config.toml
discriminator_kernel_size = 3
discriminator_stem = "deep"
learning_rate = 0.00048
merge_dims = false
Rows from block 9 of the discriminator, named by matrix and row number. Rows with one number belong to one channel. Each number is 500 + 40 x the weight over its row's rms, rounded and kept within 0 to 999. All counts start at 0. Numbers have three digits each. After the name is the row's rms in percent of the matrix's.
# convs0: first 3x3 conv, stride 2 (discriminator.blocks.9.convs.0.weight, 640x320x3x3, standardized in use), inputs 288-303, a 3x3 kernel for each
# convs1: second 3x3 conv (discriminator.blocks.9.convs.1.weight, 640x640x3x3, standardized in use, transposed), outputs 306-322, a 3x3 kernel for each
convs0.545 100:546447498452472437468530518518541459524540400465527418541477482546473478506574451455478473469417491493496558467532538485479491439483556378490496511461459470416494521504459499428515521532495525521524529492547509514498438495514557473421485530412558512538497495493500447469495515477496529519509565532471453493506448459472525569484499514490548499469501499466510538516561487547514518507464450474464506569520493510449494439485481510429477
convs1.545 102:487414472581482494526561524568505498466506494448584504533463496589495460458565457556523560520463566518478429529515474458490516517444420487484468531535505505459507498468479560564460475510502559422502509507470544480491527477524531561469508472485459437484480491604521554530494502473488449541518456453510519481515524488457532489519488533524507531492518497469508481500464538499530468518533506429505522543466498488513511483467388442568532480500435569462522488429553
convs0.546 097:453560456504484497459545528505445548482504580406480531429495524547496471523547492527482507422473538459502471485504511502532530480478536518506497533536565461504521450502552511494448563547517516466436476470498445452526479543513517515473490469466514459524545498469495563487505553458489507551475498549483466466539421471544530524523495531440537481508453506503592431488487470476445482578490586558481535621546520525494512437520513441486484
convs1.546 099:555472459505481501461392562452519512506461490518507492545593480465485503509526522565495555492541505482492540480494434468548460447381445506442512528507501503468453393529532469538475533435477556511521506479530532544458532476501478476510526412442497495471517486431472396380506524535570519510483417535465501485529476461493539507455451581464525499545494558530519487462510466474539549439493470565436574487474469455523546588468495500522566467512462477485539544513499
convs0.547 100:488468479434497531513427475533478442534510508465558455587509514517603547556499412479458501450533576472400506481458469440505439494507518472482512492482564587458483501504557473507531514518515544431547569541521535520508500482463552491372518551524503532424472501490521561529467566522417526563479492537462508522453541476500512489461494496514479482472503464487529538549407488494520569527560509535547597535533571549478450507501489456446541
convs1.547 101:446426483508507476535516506526541453478439563512451578466502452482501460511518511482469548551562533522483539537507476500517460483531411469545531455391446548554579529534469575530500481493537505470554523513579493567589449519574447503577540392472509483526456471505526535548474524510530471438481456480538504509442519458501579545455496464532476539563487506502517558433470513537456542480553560541469482418519488471514585592484472462523487449438537536398445535463526
convs0.548 097:539488482533553478499476519537544519522441556520457608441439492499531599454473431474520536475435514440477443464523515522514507451441459531513521491499563554533439465493544468468444475483468487523496513546462565486479505518556550525508526521499482474511517528454558509575486430434509523492467509551481489475484525453519478468511517487500403525538546511409507499497566435587509506428512481485467507457509478566539514493551580495454503
convs1.548 096:529602570474528463466435529507468495495455449509515513500546496521482534510474511495428552442497506509555546451467479475501437524429518536515501439459546486516504522487491565510482543511496501478502434512491504488539530439496489475504485422534578517577582407492506473515442483468474418493497484525487524509474513435561580464437588515518465572546507486499425536521525533437489489560532504469549475463540471450489557502548498574476483476447518530532461493543508
convs0.549 102:601495479401497452483452522466514455457439453530506517581482478523457487468592533477479405511481491382536480508492483481511578483512542494483442521524512510490547468539568555502506428452524488552464506537509457481471503477520469537550464571419452546432401461508486428475400491555479509477594488566544582486549570557500480555509488420503509499515477506514514528506542398486484554516499519491516525504466484511518501502478464502508510
convs1.549 100:504499462505413519467491487496507554496484410510472550521480490545535517476471520435507506475529497460476465514514425444464465507423496490554523476408539507555475503474559527432479458512523495495551472491487532468497488471536491444509421568558497570500575466528516501500493510524536546483517523498501484463468590463550545500537487548535467502491565475537443492508531514474542458488491455453555491522515495517524497508453526568487473493491475526452453517524477
convs0.550 098:479551502567485529470510575490591445429441533566439470510486514474521531538445492487544559495456526509529504536478463525482510475499493467487511500462496529491487484527525533471500524514469526500510490484537451506535448563508502504510483562441405442566505544455562495505443547472538442599526474490470545576454503505528531459460470516491536520515506547481467514524504485518539412527483508475511469540525523466444505514544499547535555
convs1.550 096:456565526485482513493485522426432500517457525479543526466547500485503501516525509550530429423573489543470455533547482493418523508622510476498506544565461582541479498525545542454514450560465565530508519507475462493467517510519514485475474466532507519530484562414496522475514530497463515504523469486508470445538410500493464477469529486439505579567538524473487483484531525520415518542554520470485436530482505427514513423450551544465515471560508446496461513445548
convs0.551 103:486514456563499501515475496457523508474468490436594517560473480482470518525629463489525489537510561489465512569466511507482512472515504479527526486526524508402428526519487497557524514504487530474489505493507501516526457479490490488520471447475487469534522583448532522493478557481498470553504441492462566504477459476533548429465507471431455501440471568479434496418523560456488554443549547573468421522576490497534418472519437495466453
convs1.551 102:443522434527529507516526548574479524433530529542462452465462516419515455526531502500476536522538478490485563495449538474461493508463535397490496503504530520459427512556527536532467497480502548550577485456505432495496503507540537536515499471495511487530476553604548495517504438476476543482533514488519564518538470483486492500516466464455463519478461468478547546534522459523471498484529485545522520552520467451579487520573514440479504503547541488430536511498427
convs0.552 099:520489447433505454416465508506498549458498578531497472463551454484503494489463487515502548504388536474464474478519504532472460520506533420483494505512539499436524499533503482469478514469486474504389431512531529523410471587515447440450478509488551463534540560564535538549526493553546561451444504520539511499532488546436472572484498518516475460550559453477490479499512403498506485486502501479520494467536529483514508563485563566456496
convs1.552 099:469591511477430441437400490535521495447504491554515502522477413518545525506495502521468547467511537506501471536437469465440411493525521488493448545515546501454529497501448474548444453483517483435502537558559560544489476542475433492559498473567465526522570471497444495520432506498498471485461570529485470477529501484481445504424564512516507450486515499493489489536460492508560474488523532508564512493521534489510495478465538498476459543423492468407502470477517
convs0.553 100:481468450447535498526462472506492499416496474492499476436499457532472531456450530528541486505464540508482514440544481422497568530459548468449526510515543485498493453496505453502520463497500438556534500474481571478480487486518469428508478487476541460496510410545511491523495509473578470510568526522521462523464502443456527444512475484459524556434537463555527472511530502479579465549561523561556538476603523489432597532504483477486515
convs1.553 098:484516502414531439497526546535565491478538549530491577499487565525514577495553586524628494538517469480535518506458507555595477492480472531494528473421457524518461480585473572490457518510611508588489548487508547495569541434511526587519507490518501493535553478489484493464506499534528520477445549500534494467457513554505577497547501583488494452485487505460581473542503526507462451491419546448484559495526557517544433501514480499469472553493526540515582503441512
convs0.554 097:557542483557494404524505510468490513444474493571501506587477541524444437516478491540500509520508554540503527445486513531553445541506457478504488473490520475544469511526525492522512490419493493477521472475500526534459511457564437468476442548474596518529567549498498515501504495494493511528598496525482467499505537470506529480484499491515530508545492507483435514451526521509585455380530523522526461469453443513529469495558545498566583
convs1.554 093:489461479517479482516504466523458540460502461531551535460457502468524556502529529500479520503528638546523510515491509491391495492563537457490477512550502528478585508524453539560469517581485491532490547475643526482537499510489510488491512462634509490470530552417503496576480522450410555495538620491522511527476499480481576472439452479561509518559453504528516510544473470460456518524492466494557566531430609483578506558433468540487492414518485580508535561502522
convs0.555 100:556453572517476491501576476494522512529472471477530456560467426471470547483505555494509419482562505581573478473449457481483480502529523480482549522453477473543455461542440489542593472519464410470436485543485508496527516525488438521522520560424520451445458479559549526536500521500510533515395496493536535491499502526453523524490527493397560431491462538518408502477496570577536467498457526481508551530453461523540519564525482488430490
convs1.555 102:516549498507508461455581492498462473445574447523489454526436473483565487483459552535550479477523488508466479530569492520549401482503497479526509468447540550520543471555481452510411545455491503402460462479478509520490587531551547535562531559550539488471537440512484545486501513440447430550487485486449508496455466508474579494523496509499530533493569536548445484484496544476531494458570466536540507518491560574486543459528455440552481502407498474422517449528462
convs0.556 098:499480493447460485527411550513491513517503505538540485541539501538517438562484565451493460531468537533416502515466508577574527508525492542516503466508476499519556480459507525560496547522448434498496497562494480470594556470495477533479498537449504501491513471449545418487431545442489417570482470468481477488547484565420531505501534496478575607494557529586474609487493457508469595505477480556526504521465501551552454479485535457527475
convs1.556 100:501456540516487526518488501507491577446575505449487427492431543492516489482488521464474507530464486536512567567519471543451441461485519498474457529572564484474488557449495466610509538486523524514492527530462448520529533522485513544492539533602500480472477459556464436468489501620515428509539466515467475539512554505523524511505488498510437488468546468526498512532437500440510493443498506505508532540545455477513508541574484439449611524503524645503479538480508
convs0.557 101:543486497539536519472594454449542489579507458493484465528463549530475466567552548474477541566530570466509523532491511560495484515477518521496497532540541459520486509505514515475407528565542505508435592416434572473550563458516530526444552541476514469471485439582492526406502462509505502475505489527511470505490497566525491540472431508440488481484479494520488474578563532499459492538526515527523500494432493462502459493420439467508465
convs1.557 099:492469492476487384508418567507515491531428534492410542561528492519502472474503472487622611408431533508450544539542532436537508538445514532496626481574530510495385536556486529479491547531444527387543520484535487535536511472512546595504531470525492522439487565394525456443500496475479538532405499558499543489505584454521530508506551475449483467555468376539529514495471493528544457479441489478495457537501422470504466496503485554547490510514531497540443524507496
convs0.558 098:519517597518523545518521419465605501475511515488476495433534543505528511510493528500469459511512487512439450438538442473517533470505574489488545499429531471453434468526527577459470561527483465463469458480523534474427482456414475536547506528468491498487529477534453529500444492539501496448515558510547551529452443465487520468469516493474539484502553404393446538507435541509542523535479470511497497534449545506578450455444549483515455
convs1.558 096:493492484549547537513512558525523478502553492494421502510556488454505546526532519516506488471438511490534494516436550545448494477516504483472487533554512541439488470536503491449434557560514486561491486417517523527529481528480498529516497532517451552453524457445527484469507494550518572499499520527473458512511489492518524500389593502496497489470483476502511475458466466506478438512528537478564447431550512467480446468481487534477478502499542437470532520493474
convs0.559 101:525430465424466478508525472503489514477561453558456358498500469437536503462516520426501507504510457526516521603419527440484487398520499525529543532524494522509538515484490523486596459474490446531520515440473501521493494478507546508511511490506482476406486607522487503431479508522563462487517441517454460534448489539475485505554574505490520536479490504533506528492507609447476493456559503547507477523468510485507453564531514513490566
convs1.559 102:481455520539545522492585442514536505492472517507557546503547500452424472544520575556498459512544569492512512523522471517496530476442520540527407519444493499523444485491469493448500528555503529509415516449499473550412522466473513489533443461515530522576519490413528475424496503480534510439575478500495471476508460473504501521535566507473553511485484532531482479556489485466515546500514477536507512496485524549510493529443495504542506492476478481553581467476443
convs0.560 103:482542524444507485462456523461424495529522466450474440471489497515421514518568549502581515523546494541498498461487509527486522482499517476512496530535435495481481578529448517477549504482542480512509461491450504507520475423461466481488546494557564489437531514476563446513438566520516433525555441565473580503525510525482493519488551508539529433514507511522470540463525427521446513563523563483440560483510477583490540419508486503514494
convs1.560 100:563520513526532519581448502490491499521491519487495500462554516527491511518536454489520536538474569558481475464554488550420529538469511491507548469419460540543476552499495513498429478474446565491500520592532477436503464523458488426544510429505547494501504532560550542468467470512490504432490553545526471513538503547462485536481525477448440519531546548478509530506493497486479480442509516458551467458513550484475487487469540451524495558517490484487487482499492
convs0.561 097:414537464548491453504464508505449486508487477477526512521452522512493513469488446511454433497490551490466593569555584438445453467448577532538506494501501483497564492490495522462506475500576504506472498491557516456543476542511532494534451547462502505498567530516609485606480500528475531499471524512538493478562536577493502516530537424561523580492491492532521457484483485474554519522446504497478470525560492513486517489545587524453553
convs1.561 098:542429457451471566462483526468495473469499470531473536496456490431441506463450519582549467467560536462507516553514532505405537571530575530504525535570440441533523517477459479604475544469535543534509511486542518566525477479526550460524510518530492456545469521562458506536469474439542501480507565428539537507475474467555551483533457441528471475509497513487436501518495506516499502542488550573526496396455454569507517532526474508514515500509498475547555537452473
convs0.562 100:544569517471459513523505556517494455523575477541546530459503508534501594494465542425492513500470462553461528497528479535551456550552462507460506513502462518519497486529525523503618497516487509494522480516529442506570509553521477533495529432476418495505432497505530469489500521541459430536437507446485413433446476526476474488451562519582502451474554530518492545489367513460446531428538442533492500483474492532479515542516499471529535
convs1.562 099:481535492478540450521466464543504480512620506484447437497535489440445453455500478448501509461562493406501514533518463503457553526460494496514478501475445544557458531538498538539516467475461483544489520455501517491446519518490516466479451513554490566484528529525469464490546488519513562512493487509491503530519523532453534455538542496445491485506467462485537551497502468563454455453529541593486444505490475557562394455555517495430482483474523510498499555513522
convs0.563 100:435415460494489511478451463455411470658441509530520470549509507462544464504477504467488583514490531466505478498447549623467488459483499507549526541490584478452502491455477491514430445488456532469447470421506466506459444487562482457558557499462471530562533452553501406557599479478496478488468522469498474530449461475565586519482509531537449528595490509477520499615420404482464466449477497522530494515483534498465524530445483509515490
convs1.563 099:519508521457475539553459546488515470451476533484411496510490545513431549453558482470477523556538529468526451525472536539480538519448542461539515475562575511433405495501494538473517439466455513523479504433560490471476508495463463510450545449536475484486551559494444447548463477482528481551533501592474460497546562546512501517509517526526499500448492514436479469477445466525482512471499510477503470552512423485459511564456442492590474497427488524442378489572529
convs0.564 101:496510492540488463473510481496451533511507448503530527491465545497449523487500553522495502555563504445489535539551476505516444485551498453416473467455427414495581449403453569476579522544515467493526495498504442456576505435531537535463523520514452563524450474504492502456496513522497488506539535502526519555517512574444515491514537454527527457538489555543535532454486460508455455477512564495430505478548492523499501514503530527496573
convs1.564 100:507545496489494482460392569453449527618476453483471474463495485439512519539412422594507542448466510458453540466529514414498530496498518507499509508532452419468580526457487533465569488445524491498507464494511492455488512506504486528542508475496466466493497534524582537600583503467454533507443511513448493510520558541489483485494500521468534539559473521462513507556522507495503452480503544541441544483476560504475446528513475523523511528532562520459477493465511
convs0.565 101:503501543527484513508488457457476562412522494420496544508471416520507470492469554468518499535527451439415560509477547553510512498476534563459400446561527544476432503479492508507539352454544563521513504529458474489469507528490517509491438535540548477452560497507484514494488466538513538410505471498576489567497569472463506532496563543467481562490521545511520518449500486499496476485543543487548509504418447530477495507492503456520490
convs1.565 100:474474495524480485505471499470504453525398566497457443493526554484470498461481508518520557525382531508580515499410526475527501529522441519498545460473610517472464536544503416479517532489460494522413457493413530472523510504511529500428523552492505460560520480470472522488495499527497460463462517482536515478551465533456520566555479444474504454490456516466436503466531528445567492510521439500497479514534445515459487459555552527509609513500475509566538489432514
convs0.566 099:540563489595434466487487530438483563480417607464494523516493487532460532492483556491446515546510479537440512442484423523566539509493546445423482458551509511500498433540446452497479495538551536528497415533451504512510459476475489517608533405538529548542547416594468513516482537525584495500552550412497546470508531448556428468450457495547496500470495499432471456474507466516497540521525520480483517479483469546510530515525547544462512
convs1.566 099:485485430522436502559445535462488515515509510540510570477528538482476446469471562524480536506492511478495486512503484468428459477526481538443491533483481530487526528476529502526548466456442458504548482460512452471388555491513496519568466523505525432453488390536429558503452467516514490575467534488515439474540517562514477513504436506495503533532478408505461515535516483496483568504616569533503525499547526508539451491528470501423520530504517532581538484484482