Rows from block 4 of the discriminator of a small GAN, named by matrix and row number. Rows with one number belong to one channel. Each number is 200 + 40 x the weight over its row's rms, rounded and kept within 0 to 999. All counts start at 0.
Before each channel's rows are labels from the 100 images, of 14976, where the channel reaches its highest value: "patch colour" is the nearest of a few named colours to the mean colour under the peak. Only what is clearly more common there than usual is listed. The data: photos with spoken descriptions (Open Images, Localized Narratives).
# convs0: first 3x3 conv (discriminator.blocks.4.convs.0.weight, 160x160x3x3, standardized in use, each kernel summed), inputs 0-159
# convs1: second 3x3 conv (discriminator.blocks.4.convs.1.weight, 160x160x3x3, standardized in use, transposed, each kernel summed), outputs 0-159

patch colour: cyan
convs0.30,153,225,210,186,205,234,239,228,262,207,218,181,217,279,166,146,200,247,287,206,274,195,252,206,183,173,185,252,220,189,185,157,138,213,172,176,240,231,160,204,208,159,245,260,218,180,200,217,231,199,222,174,187,163,234,210,177,251,160,121,215,248,194,255,219,175,258,189,182,224,279,155,215,146,207,160,223,282,210,232,150,184,167,189,186,208,249,190,172,212,121,158,227,264,229,235,217,152,191,248,206,212,178,200,205,194,208,124,209,213,163,232,261,212,260,259,175,250,196,197,301,202,222,162,226,179,128,263,307,164,141,275,136,224,158,306,228,193,202,242,237,220,214,201,245,261,121,211,155,175,243,175,198,170,153,201,132,215,165,197
convs1.30,193,193,140,229,224,260,198,263,172,193,255,222,157,191,187,248,153,206,137,200,260,123,285,148,198,150,169,194,226,192,224,247,213,230,195,236,136,144,221,286,171,131,261,241,178,226,228,202,223,183,185,208,225,213,280,252,196,249,226,177,211,145,231,284,224,220,192,181,244,190,197,217,153,155,166,153,186,125,211,122,188,240,221,258,169,199,205,167,158,219,176,169,210,184,207,214,145,159,178,166,221,279,247,227,210,268,247,211,197,210,226,278,187,286,189,236,119,247,169,210,202,199,268,203,197,166,143,122,214,154,206,220,201,199,186,162,191,197,187,224,213,215,133,190,238,201,265,261,316,206,173,209,175,144,122,178,173,223,233,213

patch colour: white
convs0.36,152,174,175,217,225,100,192,145,176,175,259,267,191,200,214,330,203,251,214,192,259,140,239,189,131,203,194,235,159,171,150,190,217,239,206,157,161,191,198,214,290,290,211,214,276,158,183,171,211,136,236,188,230,153,187,206,177,137,249,195,173,197,205,219,197,199,182,186,177,245,220,156,237,181,195,140,233,181,192,246,143,239,219,295,176,195,214,255,207,161,197,268,174,162,150,179,242,174,181,259,237,175,239,153,159,213,221,138,178,184,191,249,285,252,306,193,196,232,211,128,165,211,198,190,150,159,214,267,213,169,198,96,160,237,216,198,251,269,142,199,221,204,192,170,186,240,227,207,176,171,171,200,254,211,213,169,180,210,207,156
convs1.36,152,134,264,281,175,186,206,222,271,195,242,173,205,284,153,198,210,205,175,185,138,260,260,226,256,218,189,270,199,243,202,262,265,197,235,195,144,200,229,163,217,199,213,185,231,169,234,209,164,212,197,215,239,231,128,206,237,181,245,160,239,151,182,142,234,194,182,214,124,201,214,222,225,228,213,289,280,258,195,196,187,188,129,267,140,137,199,105,190,245,203,213,225,179,197,259,135,189,247,245,201,192,183,150,204,213,200,172,200,175,226,207,166,305,222,172,186,223,170,134,177,200,164,201,261,243,145,257,182,208,123,265,256,244,185,122,175,245,250,194,169,189,140,261,262,181,254,222,172,195,193,197,233,228,237,175,201,191,181,228

patch colour: white
convs0.140,105,278,231,194,226,202,236,226,221,187,194,184,226,153,249,235,172,231,184,247,182,140,165,213,174,233,214,244,83,231,209,237,176,191,121,224,178,202,155,268,168,263,198,184,238,147,227,233,207,182,248,236,152,197,205,123,211,118,229,204,154,159,175,180,223,205,196,218,187,246,143,253,193,198,129,232,233,199,274,245,167,191,224,150,169,267,233,171,221,165,198,178,206,247,268,257,246,260,151,195,225,164,171,173,219,269,169,192,172,194,170,178,218,201,220,186,116,191,250,148,223,228,233,278,166,199,215,200,135,213,146,140,229,228,239,184,200,109,223,192,148,176,247,235,200,266,167,255,236,135,193,229,236,204,268,230,220,276,208,227
convs1.140,188,177,80,230,246,160,254,178,183,210,119,207,171,188,207,179,189,194,220,212,139,198,169,209,172,277,237,176,183,160,224,205,191,153,223,233,142,185,157,264,208,231,220,213,175,179,215,187,286,217,196,195,206,225,132,125,257,187,268,126,183,189,287,180,177,186,208,216,188,208,211,229,247,225,135,189,199,216,187,226,194,185,162,187,172,152,266,227,180,213,209,182,181,174,255,172,223,201,169,182,354,185,135,206,263,166,223,245,162,267,219,161,242,236,158,193,195,215,177,211,227,222,223,190,199,142,150,204,248,233,136,292,128,208,203,213,191,225,217,202,174,188,240,243,97,192,241,256,109,217,183,258,164,178,187,208,161,201,114,207

patch colour: white
convs0.86,225,236,237,240,160,146,271,145,151,210,216,179,194,212,151,184,188,223,132,200,283,192,146,271,164,291,199,212,172,199,149,230,186,150,181,193,150,226,202,234,218,228,195,201,197,184,196,88,164,168,146,183,229,192,176,198,174,159,110,230,228,183,148,224,153,194,235,133,130,206,202,181,210,165,193,196,249,180,196,213,249,192,288,245,178,181,237,155,219,235,253,181,90,146,178,272,208,177,189,187,256,214,243,277,269,120,165,259,195,180,216,205,128,260,207,156,192,120,153,150,179,239,142,165,185,260,286,208,177,201,147,237,222,240,228,198,176,237,164,193,213,176,214,205,199,260,219,184,226,180,155,207,165,189,232,213,233,237,242,197
convs1.86,167,227,189,149,169,218,210,159,245,176,185,164,182,217,193,179,167,259,265,208,117,179,79,179,187,180,161,203,274,193,192,151,240,187,231,201,176,248,161,217,196,199,211,185,100,187,164,232,195,158,220,260,109,161,171,190,205,215,163,199,135,210,188,165,192,223,184,229,90,94,194,167,188,195,151,176,216,193,177,225,166,219,157,208,169,229,216,230,210,173,156,156,164,196,121,249,198,179,203,171,197,185,197,113,261,182,200,180,174,89,140,166,196,160,186,204,202,200,175,175,217,169,169,165,234,193,184,250,223,157,212,220,155,145,198,188,257,150,243,163,127,196,193,170,119,125,207,150,154,203,204,142,165,268,266,232,127,249,190,163

patch colour: white
convs0.8,164,126,255,184,190,149,229,187,204,294,207,241,172,248,199,205,164,212,216,252,177,226,217,185,182,212,190,201,287,132,238,222,270,209,234,206,234,154,152,187,195,205,216,211,167,216,286,248,207,236,166,181,223,218,193,230,150,192,202,250,259,164,146,308,157,156,193,209,225,130,250,202,173,167,132,155,159,157,116,211,172,247,245,117,125,171,145,218,228,185,236,232,290,253,212,158,238,157,193,182,171,267,168,281,191,239,162,174,240,240,174,189,207,190,165,195,225,221,242,235,186,237,155,192,241,174,225,174,217,163,143,198,137,278,202,185,209,247,270,180,218,142,206,215,212,267,229,227,274,245,194,212,258,181,215,201,254,226,233,200
convs1.8,157,182,181,140,196,254,172,213,212,229,221,173,164,279,243,166,217,178,242,197,145,173,220,148,162,174,193,190,181,134,186,194,219,174,212,252,180,251,226,198,186,185,293,206,179,248,242,257,186,116,222,212,166,262,152,210,222,86,241,234,161,148,194,179,130,229,126,150,186,175,196,256,195,176,199,236,218,215,178,237,154,220,206,193,240,291,214,142,239,161,230,251,196,199,208,223,255,215,289,237,186,191,175,199,127,209,261,184,241,205,142,120,215,162,190,238,179,168,187,225,178,218,175,151,265,216,202,225,105,143,130,206,139,158,168,184,142,188,198,199,174,213,197,287,171,230,244,235,164,245,190,302,221,181,231,225,202,162,141,204

patch colour: blue
convs0.80,203,234,155,182,213,189,226,160,116,256,234,203,197,190,291,194,224,259,283,218,198,218,199,228,179,172,204,243,182,242,192,122,224,222,177,220,232,261,238,207,260,220,289,215,262,131,231,106,222,140,264,282,210,158,180,170,225,182,210,209,119,182,204,167,233,138,188,176,190,205,197,168,212,151,232,164,200,151,219,198,271,248,213,209,150,179,196,164,175,187,247,154,180,245,229,263,199,232,239,218,208,188,184,267,220,179,263,214,203,243,192,161,162,110,194,326,171,170,237,156,160,195,255,213,209,218,271,173,172,138,258,186,164,186,156,190,219,197,234,199,171,187,208,190,217,183,182,249,171,251,174,234,179,207,96,193,132,183,266,231
convs1.80,186,223,235,210,180,123,91,247,199,200,167,165,201,112,173,177,173,255,231,215,253,108,180,137,125,201,159,203,168,185,205,276,197,186,174,245,192,187,166,233,211,186,255,124,227,190,276,201,249,217,204,233,221,171,192,246,177,159,239,214,214,165,280,196,252,264,193,215,159,213,162,250,152,206,232,245,141,248,214,221,188,247,226,186,163,162,216,264,186,159,216,270,269,166,161,281,219,185,250,221,251,212,218,171,227,152,217,173,147,150,205,163,172,131,185,183,135,177,216,184,229,189,246,167,181,170,218,234,221,194,201,136,288,121,250,202,221,232,86,177,184,205,250,205,181,164,189,227,183,182,197,219,261,198,231,146,252,190,227,165

patch colour: pink
convs0.69,214,220,133,194,164,153,246,215,219,196,187,168,240,259,197,148,166,272,190,141,288,198,278,238,230,195,166,198,195,209,249,168,227,231,243,251,187,157,239,198,210,162,222,205,110,212,110,247,250,129,179,245,191,210,127,120,240,192,208,175,253,274,193,239,189,201,141,158,187,204,212,203,192,185,199,192,238,184,173,203,185,175,168,174,260,210,188,239,203,241,172,247,195,194,200,265,223,197,189,170,218,215,215,170,215,228,139,251,251,226,251,286,160,235,225,174,241,211,192,192,134,168,193,191,154,130,194,272,212,211,164,109,128,175,84,208,208,189,181,198,242,208,181,216,265,253,190,181,184,184,142,240,106,154,191,212,107,173,162,180
convs1.69,176,177,163,193,215,219,159,234,164,231,229,204,217,238,190,146,158,211,210,193,185,220,136,210,235,203,142,210,272,201,215,131,268,199,213,161,215,178,278,217,232,185,186,180,226,238,279,200,208,158,164,217,171,204,222,203,193,127,208,276,277,232,187,256,187,141,237,157,222,156,204,218,217,230,229,239,148,196,83,281,241,185,210,270,203,231,204,142,238,197,226,206,225,225,197,207,201,175,185,234,245,160,162,169,210,242,256,218,188,121,139,171,213,230,274,295,219,193,235,190,276,203,163,275,179,212,246,147,222,257,224,236,212,149,199,156,243,179,142,286,160,191,165,200,211,176,227,86,200,166,178,176,231,243,185,118,152,182,266,190

patch colour: blue; cyan
convs0.35,224,192,257,183,206,180,211,122,131,159,169,204,227,223,222,201,194,243,247,221,200,179,135,230,260,172,230,212,231,205,178,186,228,185,191,215,207,217,179,238,162,156,199,208,214,158,186,197,156,237,212,184,194,158,191,250,282,221,185,266,218,246,247,249,150,207,223,202,283,152,197,181,179,177,128,224,227,144,152,229,244,311,208,181,220,188,189,233,170,126,230,181,230,173,186,313,210,212,108,199,173,262,240,153,227,217,270,273,128,221,150,207,145,161,234,149,224,216,166,294,209,214,157,144,190,210,233,190,223,113,215,160,205,279,263,207,220,192,248,223,217,207,218,150,161,104,173,245,233,293,186,168,188,214,229,235,172,208,197,230
convs1.35,259,194,184,207,221,139,206,229,210,159,226,245,175,196,153,200,204,182,194,212,154,175,188,193,193,129,182,268,261,218,203,159,147,219,289,171,208,265,226,130,278,188,285,250,172,220,229,169,184,150,235,253,167,252,236,183,181,186,290,217,239,150,185,195,200,119,187,256,189,174,288,262,163,196,192,190,249,199,190,103,188,201,174,138,166,161,233,213,184,195,161,163,230,230,173,204,185,231,236,243,155,177,155,199,201,243,237,151,245,161,211,212,200,206,257,222,134,160,228,233,189,192,158,137,237,205,133,199,150,213,249,180,218,255,161,209,109,198,161,218,127,131,289,241,159,223,249,164,202,218,180,193,246,278,242,210,202,214,170,137

patch colour: pink; white
convs0.88,202,223,136,180,215,212,241,187,205,176,132,189,193,176,197,188,192,187,192,178,190,126,200,164,249,165,170,158,198,237,152,156,274,240,172,136,149,159,204,213,231,155,300,141,188,200,161,247,186,168,164,265,191,209,261,224,229,188,209,179,251,179,187,196,241,202,174,208,104,249,197,170,206,189,131,203,159,250,196,263,146,175,118,139,164,164,157,208,221,181,180,229,179,262,147,286,185,155,277,252,218,217,203,198,255,177,290,240,131,153,161,197,176,94,162,270,230,202,313,218,239,212,175,233,227,220,254,168,194,231,216,232,182,169,217,222,131,156,242,148,249,137,244,192,170,164,200,171,162,178,216,198,199,217,184,248,218,190,220,167
convs1.88,191,173,241,208,190,152,212,220,252,232,221,215,179,250,227,172,164,252,183,195,198,118,275,228,187,196,205,205,266,203,200,177,229,270,170,193,171,196,166,138,159,219,261,146,211,200,268,140,173,151,187,225,237,167,181,265,187,223,229,176,200,157,208,200,225,195,169,226,230,206,250,197,240,207,253,268,156,157,237,139,250,210,271,143,131,150,165,206,199,214,144,101,249,256,202,138,220,222,128,177,206,214,192,152,226,217,169,157,217,190,233,173,281,92,261,190,204,148,184,189,184,228,241,264,263,188,166,192,214,198,213,220,195,210,243,206,228,203,137,196,256,251,256,232,219,232,167,280,216,200,284,282,174,162,183,166,206,126,243,269

patch colour: white
convs0.54,280,260,266,187,216,178,256,214,256,185,115,227,177,168,183,125,244,201,231,145,195,185,169,167,160,209,223,224,205,266,220,155,233,240,160,189,253,241,195,248,214,162,100,215,202,224,206,186,243,255,174,248,211,185,185,242,187,192,99,196,241,132,157,121,232,212,187,210,188,158,250,229,231,199,141,103,147,157,187,176,244,151,189,184,221,207,264,228,131,201,223,224,137,227,188,252,144,270,182,275,195,194,215,166,187,160,195,263,204,212,250,179,191,196,180,252,289,219,189,203,182,211,166,194,136,185,140,198,217,195,250,161,123,196,234,138,209,250,177,189,241,134,171,176,251,220,189,284,221,164,217,203,192,189,184,219,187,223,281,168
convs1.54,206,177,269,192,243,211,191,181,254,217,170,206,310,131,235,118,161,248,165,214,255,210,219,196,203,171,253,216,181,245,215,217,202,145,193,88,174,195,201,199,248,172,251,162,206,181,217,255,195,199,184,244,228,209,182,161,221,234,219,192,196,233,107,219,235,236,196,244,215,192,188,173,210,165,202,175,249,128,238,177,210,177,218,173,202,207,202,156,253,155,204,117,237,220,244,218,229,191,226,108,255,172,154,139,306,186,169,113,172,138,177,214,119,239,298,195,239,237,208,218,155,150,240,211,260,210,213,263,237,233,163,234,223,171,105,166,184,220,219,141,212,221,187,194,160,198,218,136,244,178,176,197,207,218,169,163,144,197,165,268